From a checkpoint of a small segmentation model: soap at rate 0.0026, 2.3 epochs.
Rows from block 6 of the encoder of a small segmentation model, named by matrix and row number. Rows with one number belong to one channel. Each number is 500 + 50 x the weight over its row's rms, rounded and kept within 0 to 999. All counts start at 0. Numbers have three digits each.
After each channel's rows are labels from the 100 images, of 14976, where the channel reaches its highest value: "top examples" is what is common among them. Only what is clearly more common there than usual is listed. The data: aerial photos of the United States (SatlasPretrain).
# convs0: first 3x3 conv, stride 2 (encoder.blocks.6.convs.0.weight, 384x224x3x3, each kernel summed), inputs 56-111
# convs1: second 3x3 conv (encoder.blocks.6.convs.1.weight, 384x384x3x3, transposed, each kernel summed), outputs 55-109

convs0.201:559558534504506538516466517514561418459562568497409461529529393496490487550527571625389437466489463550531515442505559471498492455626401428500486579453567604573522516575
convs1.201:533545442465399475538491584646416491566547476537541430483513553535514509459413460432556546465481461503594489515518477480453420534535416639547577513488452488430397501
top examples: crop field

convs0.278:524549559474429511478433479576467511444551531531525478556519508466508484576585451569485527460578447512510453471480509457444536486421534429444547410478456505447560521469
convs1.278:479472378508506565495419461531548596518547479501575418528542592548516536558476571438465600449531484468493595524458582447557480556501478457515467490499494583554449456
top examples: crop field

convs0.105:485497496501518575554498547540422463650434454389619612471502466449581504423440473506567504457438478434518563463553411520482538576491500439562545399549497466493446499529
convs1.105:474507527462511548529527493591484434500529538593448543523495485452499494554427572537491534483495423518381441573500456501543397445547462463503499581468472536475458426
top examples: building

convs0.287:467491505442451478438479459491569511481445573474460467526543505450424458463554523570472527590506408387578506500552556523512492442526469529522403527490508452540503477424
convs1.287:475439501507473509514553437472465569435569475470551462517431469543411429422574495483533450531551554520557551537478486453463463472472538502482448454553558413479475539
top examples: building

convs0.279:487492490555566410488515488470508540547487513512491519421478539458606500483582499618530452589490511495517465478517483467516482472613557412467622426459445472540469489565
convs1.279:532499496511553563493554595461437516472473528469432404432488535413506381534588464556485452511495492461407573529588472529466552425524425441478412414496492525529523608
top examples: building

convs0.46:510530510587483450538492523376548474620449541498525514510448538557523559444563474512436470514452463528468501516468594536506505481427507395582519422495445508445533517545
convs1.46:540508477439533508567575402512487484523507578523457483493494504506465459477535519540601515435444508504562453390506517530464461469466528530558568480460558413523480416
top examples: building

convs0.310:500471493532507470502559566441429500563411489516515496434414440479599526531535570487538483544501549497431577427503496559574556556506450494504509421533517465554527521516
convs1.310:487528508459480400544489563486552548571529502495423474470495530429534496363514479485462512544573480498453509532526439558493480553452532547551501517464478469513500544
top examples: crop field

convs0.273:409452491508503516476524465456466510463456529532462456466471524457495569524491516483482532573575500543522491464444526525558496560461445431496486593454529516522416527481
convs1.273:470473554499542539415504472545515496551475416496564506450577484482421524494488519525474543482556533450483442460531593429526479387494494421408434491486504479486416490
top examples: building

convs0.154:464477441573474461488522442513472437495520524443482465500447539479564487481402476463547502521562453511452432404525523454583494567521536473510489622478424560495495461484
convs1.154:536561551526497610477499483429496427582524483534524600615448491487445545436484491545466501520506529477429521459443469539494480495444495559572436497466435540506510572
top examples: building

convs0.284:508515430404425552498462477505442369496448461576520454577450537471442500453709489535514420515457485523422515491478520514427470509420564468481401564588467506542491593551
convs1.284:551474483443503466482546502547548518503507563510450489413458449490431511399500516522517422485533462503479544622590479533616518465613479527525445515527536558577478436
top examples: crop field

convs0.341:476506547407507509590504542422500532555483538527544520561573389506486470515545432529507458611408504429482517571521513520502535526401525464481529384501469539446552457511
convs1.341:445447514535514399432529488542530482442487434489548576500456502541553520444483504526459492569538541492511495521603491487512486446515513454417549603488495418470485450
top examples: building

convs0.367:512492499449493434377493417498556466472479539564428505419499465518478527543475555461517476488461491581425493545469541463528513526528381463480394494436569463554626550579
convs1.367:467498486472501532620519507454437583491498508473469555467519469510538594466478497478522521508516490468433471523509510475428487549547563513441490416513511463571572470
top examples: crop field

convs0.244:502428646484485522470609494471469523493449434424537500479468438470480454398564508508547499464574499469561477485472525519595508514430531537554537486418511482477501548495
convs1.244:537495526611500488579438464660457524487538576514437499420534479511505468512451475466526562553532549557484542467502452475482546497497414482484454579448523499523555497
top examples: crop field

convs0.237:549549539551554525539541508408577545419591554510532525516639522493504539536544549495623389495490503525494532509471482468600537588523441474413468486533526536516515529527
convs1.237:429512528549607523511499522480521498503548468534454519511525431578464458493551507463446479517498461509574432475476498570499473382500482477512598540602522458528578506
top examples: building

convs0.115:492526532533456559508532536579458467511393563545510432436476420454501541505545441534528521575507513467536457569546443453453516581515498461580438451409511459525443500517
convs1.115:531503449473554460445575508497445552591480456383455548503498506551574553490497431489531555509538476514407447517510403478437422496526515561453512510489443501489451510
top examples: crop field

convs0.351:459393455374517519453538522442495520535523509436431491486455488440508528512535469546517542489429470423483502460403537511412523481471478544468514424459462437554506463524
convs1.351:461477499506601489462442533458497486471548431496471559447452516448482466476572453516555498523610522493512471582511390395465566487518525450385453551502506457455560326
top examples: building

convs0.177:424469466453535507551492615500522461569486479559556479657492483529486554487491406434472450566528477500503361438515529460489489476506484542516439507513466407501583450483
convs1.177:499535504493506482517524523570478494526454537448498485449508557510503463499439551558515468495445533514514447447538567386550474503531430484497457359494461596488517495
top examples: crop field

convs0.189:493452538584410555473498579509472572568597500414504506616477475563515579453442573487510445470494552520536602524460478474527474457485497389493585498561537459503486527459
convs1.189:486476414521519435507548536584541492493451450470512470452509538557544623526570590465450490444457564538451604497459530511509469434470439439410447523537571527501607447
top examples: crop field

convs0.235:417485477493490467549470689563453453621514355426502505526445509467404486533508474533511516563502445457504486407499509431495491460520492517633486427523445494464465451514
convs1.235:406589526410407524488506611554501549485459478540552493518481537500526456468575480490503565458480499556556605531515507540455498506525596547549543546492422513518583528
top examples: crop field

convs0.107:491474614431490569515546536474457604470519521529458442488534492484438510516497451478444522590554432565499559556520432538520530523476561560444423461415479490489518474469
convs1.107:519415464586515487480605590515460497601487462457470484521462599425471491513468510439519454506446515571495564468513535444481567516483629448448488502472518552518542517
top examples: crop field

convs0.82:511466443573397533524536480556448543514558449505480530461552495540516494484483493529446497442569452535474418429459422455473481510445461482482494621515475528501485478493
convs1.82:509593550509504485425549477546473469536506545590532454554428553516486575492494504500485496474568429473553468478569547478523410518536428475443538512454531468473493535
top examples: building

convs0.197:478514567541402418563464450492490549521491397448405547470454528554536498426497547457454430434472522523515542498463458556558622503520426525513455472582478507419568537560
convs1.197:491427552507480535565415398528573404322445451554597506574605430473550495562550504406566458447428468544546515408578584526530529422543653609485522520525415532508504509
top examples: crop field

convs0.153:474562520445533466633534531478580560479557451517535454525546530511513479446587455598450516576447507515474531579446410518505419524550469495524544492565412534444520529613
convs1.153:545540523430486387496590514531471523527517568609415384477486411486505404503440517599510451529525384516506576567508500447397440388549494580451503584460570572498511510
top examples: building

convs0.306:496560497481464476466508471467510451479490479457490410451537552437497441487489592487413521553429475501451442448510536480537439568484513546495414502530468464460516527508
convs1.306:515534419578501415565504588533437479545519569461483559475570570381533563533492543548488498543564510576449516562543511510455438531429433519568486529498445474429600471
top examples: crop field

convs0.164:474482471584470486475474487428393487516527404503548597528421511449529515518560556394557522471434429499586495519421453411452621469517460487423431478469512508526491469426
convs1.164:520542522512458569456536519462407414531489459532477461535531493518495417481455466505505471514538519444425536501446439525502446593540537476366448548476574647573492478
top examples: building

convs0.148:504519398515504541493464501591643503509523529506529535590595595545524563460531465614433406414491481484509488470556453565473543502526431533516542470572465439497447558503
convs1.148:509603476502551447443483477505514518449532524481458587466467486494593484499532501507453444496599557557442505498505380506454477595476440471516539497538499427448508452
top examples: building

convs0.126:508512507464476502531501522475559535513567472514525509454503512459550553450473609539475448572423538483491493490520506572553500446427496480442416427580394499450465457564
convs1.126:475515480479524485446451546426525535473467665470536455547445487405464464460554579427564553604521453492493497418538530492486491523452589496445452420541468542459482550
top examples: building

convs0.366:501457520547499481450515453478580401496467478469513572513501486472592469472452605502479463634524537396534523514515512421445455441505501521510526482517543541438492493493
convs1.366:569516461546482318514491573482528491408425498527543511545528505458474596477475504497550432489402490491458462529522534507508520461476505462492434485555505407515498500
top examples: crop field

convs0.373:545475566481537548404489535440436567479515555502504492496430483499483420476506619515452583469501502524506537512542480416387538507442477601552549427572482545597541466585
convs1.373:524506418571550370428488577466591582405591397407556514458593496510516411403451512621566549516426480478478541520454478575462505564589499518492474485490426438514471438
top examples: building

convs0.97:504485507427575475458437536453541489595450531402503484545417475455482523429470479641441494512548502495581485446470521521537499506522503463581470476456503576537541356582
convs1.97:534492488514499466419501451434501533458563514501471538537485500551449444436454533496592388445522546518472586495508449604456451513557553468527471543482516464532466620
top examples: crop field

convs0.191:446504563444615400506572472561562559602492453554526455591528518522526572481515478462495455586504600453558548445496430577552519488421479420519430405505477496491538432536
convs1.191:522465499565411521383392470455511537473469386487457449365447560479506585465551563475564533535475483473479420476533457535463465443529441495507485483555549483501537530
top examples: crop field

convs0.192:465503500535519509514468450457502453604529537539513459491461484446508515559477511526602402444614534495471493455511502489525520587491556490520446523536454551526429529335
convs1.192:636515458452492448432515491491568489492653502591522457496441482501489633489611502470567500521430433548609472510487564574608551497472526574494468460457581491492568524
top examples: crop field

convs0.77:462435468446487431515505524451534497508491524485507584459488452502554521410543468507507444448527560446437560538499452489500475469416549498430493473416493413506527417476
convs1.77:462381495497425470500422485542485515561481452481412517552500475453504541415534460404529522467398571672499397452496528442580520566592512499572456525565488473557502493
top examples: crop field

convs0.45:534500541474562560491462488452513561505498545547493388542534516511535515533544568559505392586489499359541534597508471465523483583460472499519471459521446501539520462464
convs1.45:430521464450462493504452487497555498359492481485483515441438530574535509498422532464533575574564448466498529393566567475499544466512498575431511447569490427546548478
top examples: crop field

convs0.19:563498461486561615530444526493446531530458557472452496583444492557426446485539458519418522589546451521464514518438492439506627594503493509416533558445453446492467533428
convs1.19:395563579415483466441494500466569496526435491515537420464430523501496546536450376436427462434527527470499431431457456461457505549468465517497534514449567522534626468
top examples: crop field

convs0.357:466370471497454498464479415494382486528511467539420459439389433496528567473524552396562551494543489469517460641471467453505544419493465557509418463497485510534489515525
convs1.357:565574473556463543499456501471533419420443419508562522466508449485430499572490489554549393391484441456491431567576513480465541490405532443476498508449458555535472564
top examples: crop field

convs0.123:494606524517575463557463465419565485576559496479583469489498533466504485413554482467465497464392515440498530471519507511473592442469471491521557474462434621560497506479
convs1.123:568491508535569539436516540475525614480573525509601501485476445438543519527474567528538455484471524485463561488493505563560473445555457428481498504456560385473508546
top examples: crop field

convs0.84:485487467532504412530425553569560522439486453469539435543426517437603483508414454445536531495532556629472515477519485531554428384443501517548516403534515527474513539610
convs1.84:405508532432461527524547445473416472538523561449463473538506469416532524505547454505465581526584461477493559563445575470528522629490569496500450487467461526516448533
top examples: crop field

convs0.328:501460553501466405462459518589501524497542473430517454528412532421470428517431423463468498493459526499484404399563497544534455530578575474515412441478511427460541532527
convs1.328:485527511381394532550472495500498524555520530458455538593577477522530510505568478481554531542495466465475367465411523489515487507493520498559529453513467432471543580
top examples: crop field

convs0.103:434502580455520476482514552512578523496467517432527452522476573576511437473396582513506443546483520472497514430501482523436483531437512468444502399471473514590571499570
convs1.103:497454553510518620448519526530539498399513419514527564510522450491582500423558439513522548586505551512469531473490539521481569446512570526533507511477591473456414558
top examples: building

convs0.338:483619549505487566528568439511510493538499417453447492400428486521526453575405460519510471522493521570478489618440556680522526477475523462510549464540491475455489562663
convs1.338:586559577531392477455472525476439573464508453435442583575485573558528482535498478446577495569500535399502429539541483637519505464475521433489562483599495562360486479
top examples: crop field

convs0.317:453543432545495585491514532454533488460543507509506485502491472618530515567633516477463365543434411544449517490492526446574514498558483550506511437522481500605588508497
convs1.317:555516471549432454464504469502427444568439410547602603450444445526515520519469540474452611588511486467460539435529449477498418459596555481538513447519571405540489543
top examples: crop field

convs0.365:485464449519575468560444451487477553481466566476553461478442525512553445448533529581506531575595490463520549489457490467569517446470501457478516428473497431401468544539
convs1.365:485440541441576451432496497487421500472462479462613492459508502459525488500501423469440497449611429431583528415422469422444442475454493449527461499452575556410561512
top examples: crop field

convs0.356:535523407493554573454442540454587418527566484524487471413516462564532459576514555576465534564577481512506484524467645537446539490515445510521554477526524481428496551528
convs1.356:554458518510529518492444461534483534548463530365509460483529490449497556538556556460409611434522441463366538536467491582567488476560489418489461521525506527557522413
top examples: crop field

convs0.149:475504506504451499510553475544461527547444450516517528440492451409460437532399496574501457422507537525474455505525595482550502560513451510519541484530437508497491483490
convs1.149:516408524511512470501526552588469515429524557429372473547443558553536501636538436482521593509551526458486510450477549483498537496423484515392468517569456418496480564
top examples: crop field

convs0.216:481441532499485517488546530543485443475526384504464510433525441435433535513487513615493518457510542629517458534536453468494528591434414540428527423568422500482529533648
convs1.216:486478558524536466520524468534592476571418563478450519435487498491491425422521514528504508510445511636576452525546495407529527478588450564492473589452545541411533399
top examples: crop field

convs0.312:522547452569538536522455511522476498500527446487463437531431539506471546558589536541473545484479430474492508484457500491409466522574580506535493565517499549500499519439
convs1.312:463530518504429508510472476571479526557524415458552482482528534544450525462482511512576531505500483484478451473552448536532547447461552475490580512454478510422517515
top examples: building

convs0.211:545511574436555502549507571427470427534531543489530462477488450534498514548514489595518538493409483514555475487582425456583491436535500536470499542443560589541492520547
convs1.211:524488556532533456587499480422526482505469413471423488485556531489548454442530536476594483517530482461468471570481514501519499483446489510407477528508602476541416490
top examples: crop field

convs0.274:501515574599513555445473538545521568499525518496525494513549549475532464429492525453477497570464498440524465502490508491570502528542516517599504460522502630526321534449
convs1.274:459463425532453535455505488391478491573489513554496547524422543519421500436424455453422429548540540504565535465435556512480508497490495555435573588530510633485497536
top examples: crop field

convs0.130:480508500489491509391539527529469497582402450443544441524436567496425477638565421424497581425444494514468520559489527518586529476503641537434465407477469470523499602551
convs1.130:522445521555510472478433517545444574502666438544448555516571546478483492524501432472507524563589524515484486494424427519503423533504497537529506498483450453545510524
top examples: crop field

convs0.196:544515470500440490508485473478533510461509469495434485515577491503573496518465543432511483537402492503451347505521498374492538444442509535471498542489471517529476572461
convs1.196:544459494492448580553552479535532436534487494483505569457537450510489528420446466470530491527447507473530460458602448504554414475433459509498566475486502581573505561
top examples: building

convs0.268:476498506460582632560485528405496500612580578515575545563468471533539522520520535490526519548530420422434475484492468473471560532463566497544526443489544497513420534448
convs1.268:564532495592512511504468535525623534576505524534489456534512571460493502460527602508391543506505502417493411487538534524531416527553566437469542560464521503454492469
top examples: crop field

convs0.348:444492505477526549457509464458513595552457494506603470518529452478518487431546439533536411515527535481531495462548629436586404465491437498543571459446532459460514520415
convs1.348:468494536451492463562507396571445579535502491458499538455448454427610487407448552392498523462501543416501387503570423476460591510421525489534455434534500456537501532
top examples: building

convs0.265:557522443441558566525484472421448511486429483476402531490498472546546549529493468533425545495373517485548517498452545582573538521469588595453469431546522467514500439455
convs1.265:502541516456495464486505428517578482564499496443605487489470434587488398447454513481414508416495535453499631508579428505581546445468483542570517546462571516557435475
top examples: crop field

convs0.353:498476448554516450468455499509468497563597471494534419509658554531510379528508486475460464394526441533494483533580468473466496501482496545538517499499563489542497540487
convs1.353:526473392472485442451462575535529587525443426515513557525505461565475553522460587480490509422490482429606474471464406568512528521476350555448471495515482543464474452
top examples: building

convs0.178:512473518508419512529540504493528608484506483561487539496564472480449499527528483540516437571460504473488403543469464635453447513465516551460561568551438506509464424502
convs1.178:450414548520531465414443545549619548493489476494474474492442429451461469426414523582584494426527482490640503621564475516469483552511525491458545538444517526523548457
top examples: building

convs0.174:534508453484454398552492474469528462528471450502488421624374491592501495483498527508466550500518476463478561509546503492541490451536486545505461525483520483490551419548
convs1.174:511448559498516475524537456532486547582464514517506517441521489468528540421445490549489469463409505518597503548508496543511436513471495432464579448556507486502502582
top examples: crop field

convs0.134:483452470541479521546495528506435575504474482431588495468498510408419502494451453510431467486432583487498532500412457469511505530492474456579538476508547509441509596576
convs1.134:546517483498516568499545488557570548561477490532445562568506493561522459620510445540403550506489509560541556383500551535517488533528532490499470474443500559503487457
top examples: crop field

convs0.245:505563469487436469500422400466427456512479497563520413432539553501549447454495560454513485489423506420541574536447395472511554497389530484455471427476488522485429547476
convs1.245:544496473453478442403463472526400588515525537559627467515445489484466470507410489562441446465443494512411473482577557503414475421515460575612481449453539513536445465
top examples: building

convs0.205:555421485502588503435535499475484458532439439481532482482559529548439497566460512406515477461486568501525444545523424529529531486504552410512451555588496530403467537504
convs1.205:607514482454502505488531535381535514578584570462444582454490484507446621521475496466572521490533531558559544551555459434605581570425458517522514508413533537493451447
top examples: crop field

convs0.264:563446444502480570535533512610431534511467443587476478589531513525452505523505510564505430500455456572483462545419566501500420573498579541513488405381425523421513583514
convs1.264:543490500620549590513416550490589402515447392463390557498506478552492475468529496495462557521374389471553491557493464575481462494444440492599538473497441468545544606
top examples: crop field

convs0.361:443505463522498552533506543518541447478565575510499473502582506530512518484473571550515518451476533497468579555518554578507537493478479475472581419486477384462494507540
convs1.361:527496453519469440538481408428569560496475610570473467539488473531519506555509544460470522499529546475585485438554580460474527465436414465507436471556522356442476459
top examples: building

convs0.253:570453472423542405534527394506419526527385486447420491503469475467559400495525526554491445529518548457479506432495437511575440512503508517503518489540388429528567485554
convs1.253:474493433408570494477511484529520487481554570475478514543479446496515500577443465473491409506472520422526496510441518511422540532543461535464539554455447556515445584
top examples: crop field

convs0.5:497399481495533490517550569477457602536481506478553461549347492508462454506361497501528429465575487509518496517492511511504544588460470535465513409410505508451498512442
convs1.5:565547490403622539498571447520600457459546472491406519615439526473463398465604600551508452490461458446540457458530652519400447489459458511436532543573634544460514533
top examples: crop field

convs0.323:518499489481438566446523498453511511455654502522484473504505520483449639472492471480408567498492468461515459534503513433481545472562472462437538486525462479542544588468
convs1.323:552454570620469380471503495526493466446480525547536438464492493548490505518497565569474468522578470518495381574455542586462516465501504406486467510518523556535490476
top examples: crop field

convs0.43:561402472540478556503562577461501475416540610494482535503424483537595471383516518482539481641455488516480496566459500478492523442485416395493486506487485482529513544405
convs1.43:524468504437520525553451497476447454471515463443464472453495432480476519558542486533523526459526458507520486562508510465471562547532470532528520532465469484473570417
top examples: crop field

convs0.329:512559492466514462452474565539511462450516539493446564492452558488516469519551510571458529465591495460538504526466490487560525564410476484500532454614527514503491472538
convs1.329:558600425573429552478500494500491530476566541548474490514484408473494441645563491457487486461454455481438498473525582495546460445469437446441580480482431534518446376
top examples: building