{
  "crop_scale_min": 0.7,
  "label_smoothing": 0.05,
  "shampoo_beta": 0.99,
  "warmup_steps": 140
}
Rows from block 2 of the encoder of a small segmentation model, named by matrix and row number. Rows with one number belong to one channel. Each number is 200 + 30 x the weight over its row's rms, rounded and kept within 0 to 999. All counts start at 0.
After each channel's rows are labels from the 100 images, of 14976, where the channel reaches its highest value: "responds to" is what is common among them. Only what is clearly more common there than usual is listed. The data: aerial photos of the United States (SatlasPretrain). In brackets: how many of the 100.
# convs0: first 3x3 conv (encoder.blocks.2.convs.0.weight, 128x128x3x3, each kernel summed), inputs 0-127
# convs1: second 3x3 conv (encoder.blocks.2.convs.1.weight, 128x128x3x3, transposed, each kernel summed), outputs 0-127

convs0.105,287,194,197,241,182,176,209,172,217,215,215,171,139,203,171,158,194,205,215,215,203,153,200,157,205,234,198,210,230,229,195,180,226,204,183,181,183,185,177,209,170,163,187,233,210,175,219,166,257,195,191,198,194,204,247,213,186,226,137,221,171,183,138,230,196,201,245,158,155,240,195,221,245,217,254,170,201,198,209,196,247,218,259,267,228,176,164,201,248,244,213,188,187,232,196,191,197,138,181,201,196,198,200,192,220,251,254,190,190,156,195,188,188,192,107,232,174,165,152,195,216,214,172,212,235,202,177,207
convs1.105,221,236,178,208,160,161,158,224,224,136,195,177,202,181,277,273,215,230,172,234,228,233,237,149,248,200,178,220,226,181,174,202,213,208,164,207,199,178,171,197,183,176,222,220,229,168,156,198,178,209,209,208,211,211,147,196,169,229,191,163,210,193,208,194,217,213,239,180,248,173,194,210,262,238,262,183,249,200,179,206,238,182,205,210,155,213,199,195,284,192,189,250,193,173,171,206,212,215,223,196,173,202,223,231,177,185,180,182,200,127,166,184,166,212,206,175,157,120,166,235,213,206,158,177,181,189,192,179
responds to: building (69)

convs0.96,191,225,196,213,226,197,136,166,237,242,251,205,139,182,238,173,180,242,184,201,178,200,232,208,184,219,137,209,185,203,224,235,182,228,172,147,196,219,163,194,234,227,186,198,224,177,172,182,251,216,218,225,195,196,196,182,277,229,183,188,185,197,250,191,159,198,248,117,142,214,202,222,189,214,198,138,157,212,227,217,216,217,202,165,157,169,148,224,234,150,244,212,199,225,220,236,205,176,190,189,223,212,190,211,178,201,199,181,220,244,187,214,229,216,164,205,252,194,206,131,184,210,279,186,198,213,217,180
convs1.96,204,186,209,226,202,131,181,209,163,215,181,221,189,223,218,230,209,185,228,224,102,140,175,184,216,183,162,188,203,248,232,206,209,201,221,240,195,169,224,220,192,184,140,201,178,244,233,256,241,215,177,225,171,185,210,242,223,180,229,254,258,164,182,163,234,231,173,187,194,273,204,197,171,222,173,239,216,131,200,179,214,159,211,211,146,141,202,179,209,178,253,249,194,168,179,171,168,265,199,213,221,208,207,217,180,206,195,170,197,201,207,186,209,185,235,174,156,200,211,221,229,246,179,222,200,199,211,219
responds to: crop field (25)

convs0.45,207,174,196,179,197,227,178,199,174,213,199,217,238,199,155,175,208,188,175,195,206,141,205,177,175,231,192,262,145,200,212,197,192,179,157,188,202,179,143,137,205,245,214,195,194,258,163,166,188,165,153,154,200,285,188,173,207,212,160,194,237,209,221,255,228,167,174,181,197,159,201,231,266,153,206,182,217,223,249,237,222,194,191,262,237,188,220,178,219,174,210,202,200,193,189,188,192,195,271,194,221,229,208,252,223,241,198,265,205,225,171,201,155,225,199,209,253,161,227,214,208,183,196,222,194,234,202,151
convs1.45,176,215,213,217,200,223,182,192,186,193,215,204,244,188,162,211,217,170,184,164,193,260,144,182,218,219,195,200,167,213,156,144,224,215,234,143,141,140,178,230,225,233,219,221,181,198,203,187,172,209,223,204,162,228,181,212,221,175,187,206,293,156,185,195,174,211,240,184,163,242,244,214,247,226,201,290,144,193,182,202,238,231,199,185,137,206,184,210,178,195,152,193,222,226,178,226,252,178,190,201,177,182,173,224,201,209,215,197,231,171,223,223,256,218,246,217,207,246,187,201,143,197,182,199,180,210,170,249
responds to: crop field (28)

convs0.23,223,185,177,163,202,200,137,229,186,168,179,152,184,256,172,189,216,237,176,189,188,210,320,213,174,174,144,209,239,145,233,211,198,194,168,229,176,174,172,275,170,202,160,180,203,184,189,188,222,243,192,210,230,231,184,195,210,177,183,197,198,221,229,214,198,186,217,265,245,204,185,218,218,163,223,215,212,245,221,221,163,192,193,197,185,198,232,173,199,183,211,218,169,183,161,163,206,173,245,194,229,207,193,131,180,247,208,194,231,208,188,166,156,195,234,227,214,260,162,194,221,192,179,257,199,225,252,181
convs1.23,174,232,178,236,165,150,215,201,195,180,205,187,212,188,215,242,221,185,177,203,175,226,187,161,217,216,200,198,173,250,143,227,217,192,229,237,224,210,201,234,243,172,164,185,222,160,207,194,203,229,182,214,195,195,235,205,216,125,183,215,143,216,207,218,217,176,177,290,181,216,283,175,199,218,135,173,274,202,260,208,185,231,192,189,165,210,214,176,209,187,238,211,184,204,187,245,146,206,205,191,273,243,173,200,206,276,178,179,187,207,223,181,189,205,243,162,208,232,182,196,186,227,207,243,239,194,195,232
responds to: crop field (27)

convs0.118,222,197,198,198,180,211,200,166,215,156,176,219,210,233,184,186,186,183,153,187,193,200,241,185,232,167,195,166,194,168,166,180,248,194,241,164,200,209,198,201,185,260,166,159,178,158,216,207,170,196,172,219,164,210,263,207,187,168,164,194,215,189,239,173,263,196,222,233,239,150,238,167,235,178,215,211,226,185,206,217,210,228,176,224,254,205,203,257,172,144,236,207,168,179,208,148,178,188,180,200,156,186,290,209,204,227,166,173,182,178,224,182,248,195,164,218,188,139,198,258,265,255,178,184,189,245,225,202
convs1.118,194,205,218,200,227,226,215,219,182,217,173,139,206,220,195,162,159,223,187,180,148,127,179,202,189,170,203,203,202,195,230,206,129,179,185,217,220,221,213,207,199,224,247,195,193,211,195,215,146,189,214,217,122,245,189,213,179,194,163,226,243,206,195,169,217,217,164,167,193,179,199,173,178,176,197,160,239,202,156,176,183,184,228,173,154,181,212,213,220,189,191,147,183,204,221,213,208,133,183,203,234,137,153,214,158,199,159,167,180,201,156,252,241,162,174,187,258,196,225,219,217,197,229,214,178,275,137,255
responds to: crop field (27)

convs0.93,162,246,182,195,225,247,172,214,197,172,218,204,157,195,184,220,157,245,245,192,220,197,119,211,123,247,182,220,194,178,188,217,199,170,240,211,205,205,221,190,205,178,221,239,186,155,187,184,214,182,238,217,207,169,160,218,179,172,239,192,186,174,259,202,158,199,191,223,187,221,174,191,208,223,202,180,266,235,171,213,165,172,202,219,223,142,241,231,255,194,188,246,229,186,194,164,225,230,190,158,184,224,144,157,174,206,235,202,188,177,235,220,236,182,212,274,231,130,178,159,219,196,195,229,178,230,229,216
convs1.93,204,173,198,198,164,234,215,198,280,263,245,170,172,213,187,235,169,225,222,208,230,219,219,194,183,209,221,220,197,216,196,198,191,202,189,217,179,234,205,179,193,183,209,186,176,166,183,223,191,178,180,209,199,195,184,164,188,222,118,179,184,185,195,137,224,218,226,219,226,223,272,244,185,192,222,220,207,193,150,207,171,252,187,211,155,202,261,215,232,138,201,169,216,210,241,224,154,269,172,165,258,222,215,268,197,260,189,218,200,203,261,154,194,192,163,249,214,209,223,203,217,167,193,231,164,196,245,211
responds to: building (74)

convs0.41,226,217,196,190,187,239,235,157,196,202,155,188,194,214,189,204,186,242,175,217,174,205,164,202,224,205,251,187,189,173,179,199,187,194,165,165,177,155,173,193,232,200,128,176,206,181,179,200,212,180,182,152,222,178,226,201,205,186,160,185,161,193,171,193,198,206,223,290,185,161,184,198,187,197,218,215,233,209,192,152,165,186,227,234,167,232,203,146,248,209,210,226,165,206,214,183,151,234,193,196,226,236,190,186,189,211,221,212,234,184,222,189,176,276,234,234,217,189,246,309,200,161,229,221,184,159,297,216
convs1.41,187,148,188,215,192,188,254,192,302,171,159,190,180,188,200,195,220,207,201,193,191,198,146,212,165,162,239,182,185,178,216,163,197,164,223,194,216,214,192,205,260,168,219,190,194,245,155,258,197,191,220,133,212,203,173,248,173,194,214,162,219,148,196,171,202,188,189,234,153,153,214,210,199,178,255,219,191,204,168,202,215,176,181,135,213,178,178,210,129,268,158,215,221,169,186,207,208,200,204,188,216,207,219,189,207,218,214,224,200,195,214,189,160,132,217,174,181,183,177,238,155,211,143,207,124,202,216,221
responds to: building (84)

convs0.101,235,209,282,213,285,169,194,214,202,187,223,225,188,248,221,212,161,245,199,190,189,215,205,219,169,234,140,238,181,243,158,200,219,168,199,209,190,194,183,243,192,203,206,179,204,196,177,156,215,230,150,264,213,187,208,193,243,196,203,185,196,179,177,203,184,199,200,130,207,156,265,208,175,263,190,167,255,205,163,197,209,171,204,206,185,153,204,158,187,244,155,205,241,223,192,190,206,198,227,159,203,157,225,252,188,197,215,157,169,189,218,221,222,203,210,146,182,198,211,116,204,197,220,216,155,233,220,181
convs1.101,277,198,177,207,228,204,183,174,218,194,211,174,256,151,237,194,214,160,216,229,209,159,226,196,196,242,218,180,269,179,134,194,222,195,183,173,206,195,225,191,188,179,206,194,227,173,223,169,199,188,142,170,224,206,207,185,153,206,150,192,196,210,203,239,253,208,216,256,192,190,153,223,254,231,228,169,214,213,210,219,217,198,199,217,209,235,261,227,192,214,217,207,160,234,260,208,132,243,234,247,236,197,251,219,199,158,200,205,166,172,209,205,206,199,189,213,228,211,267,131,169,222,195,256,176,234,213,200
responds to: building (83)

convs0.119,277,213,152,213,209,145,178,194,152,182,248,237,262,228,233,222,232,244,231,170,237,190,153,191,113,231,208,233,223,201,164,196,226,192,191,191,203,222,207,160,223,187,212,213,194,175,139,205,178,224,191,165,162,181,179,155,181,236,231,214,197,198,202,180,238,184,199,205,232,164,228,205,177,191,198,232,197,183,195,218,241,143,225,142,204,246,194,237,194,227,200,230,214,211,221,199,97,206,216,219,174,205,221,176,191,225,239,245,194,184,201,234,147,157,190,195,164,176,223,231,219,239,213,200,224,187,190,204
convs1.119,215,185,211,161,175,189,186,196,207,219,182,222,225,231,189,261,180,212,230,152,178,135,163,160,183,266,224,241,186,201,244,219,204,135,203,190,176,185,203,207,205,243,210,189,174,207,188,193,136,232,211,192,214,148,167,187,238,191,124,257,226,173,193,212,263,221,273,177,216,207,159,206,201,195,179,242,179,238,212,180,204,208,208,179,239,193,226,147,196,163,264,190,209,206,226,201,214,163,182,254,219,187,181,249,170,169,182,176,204,203,195,238,192,204,175,177,209,150,158,176,232,158,193,156,178,156,188,190
responds to: building (69)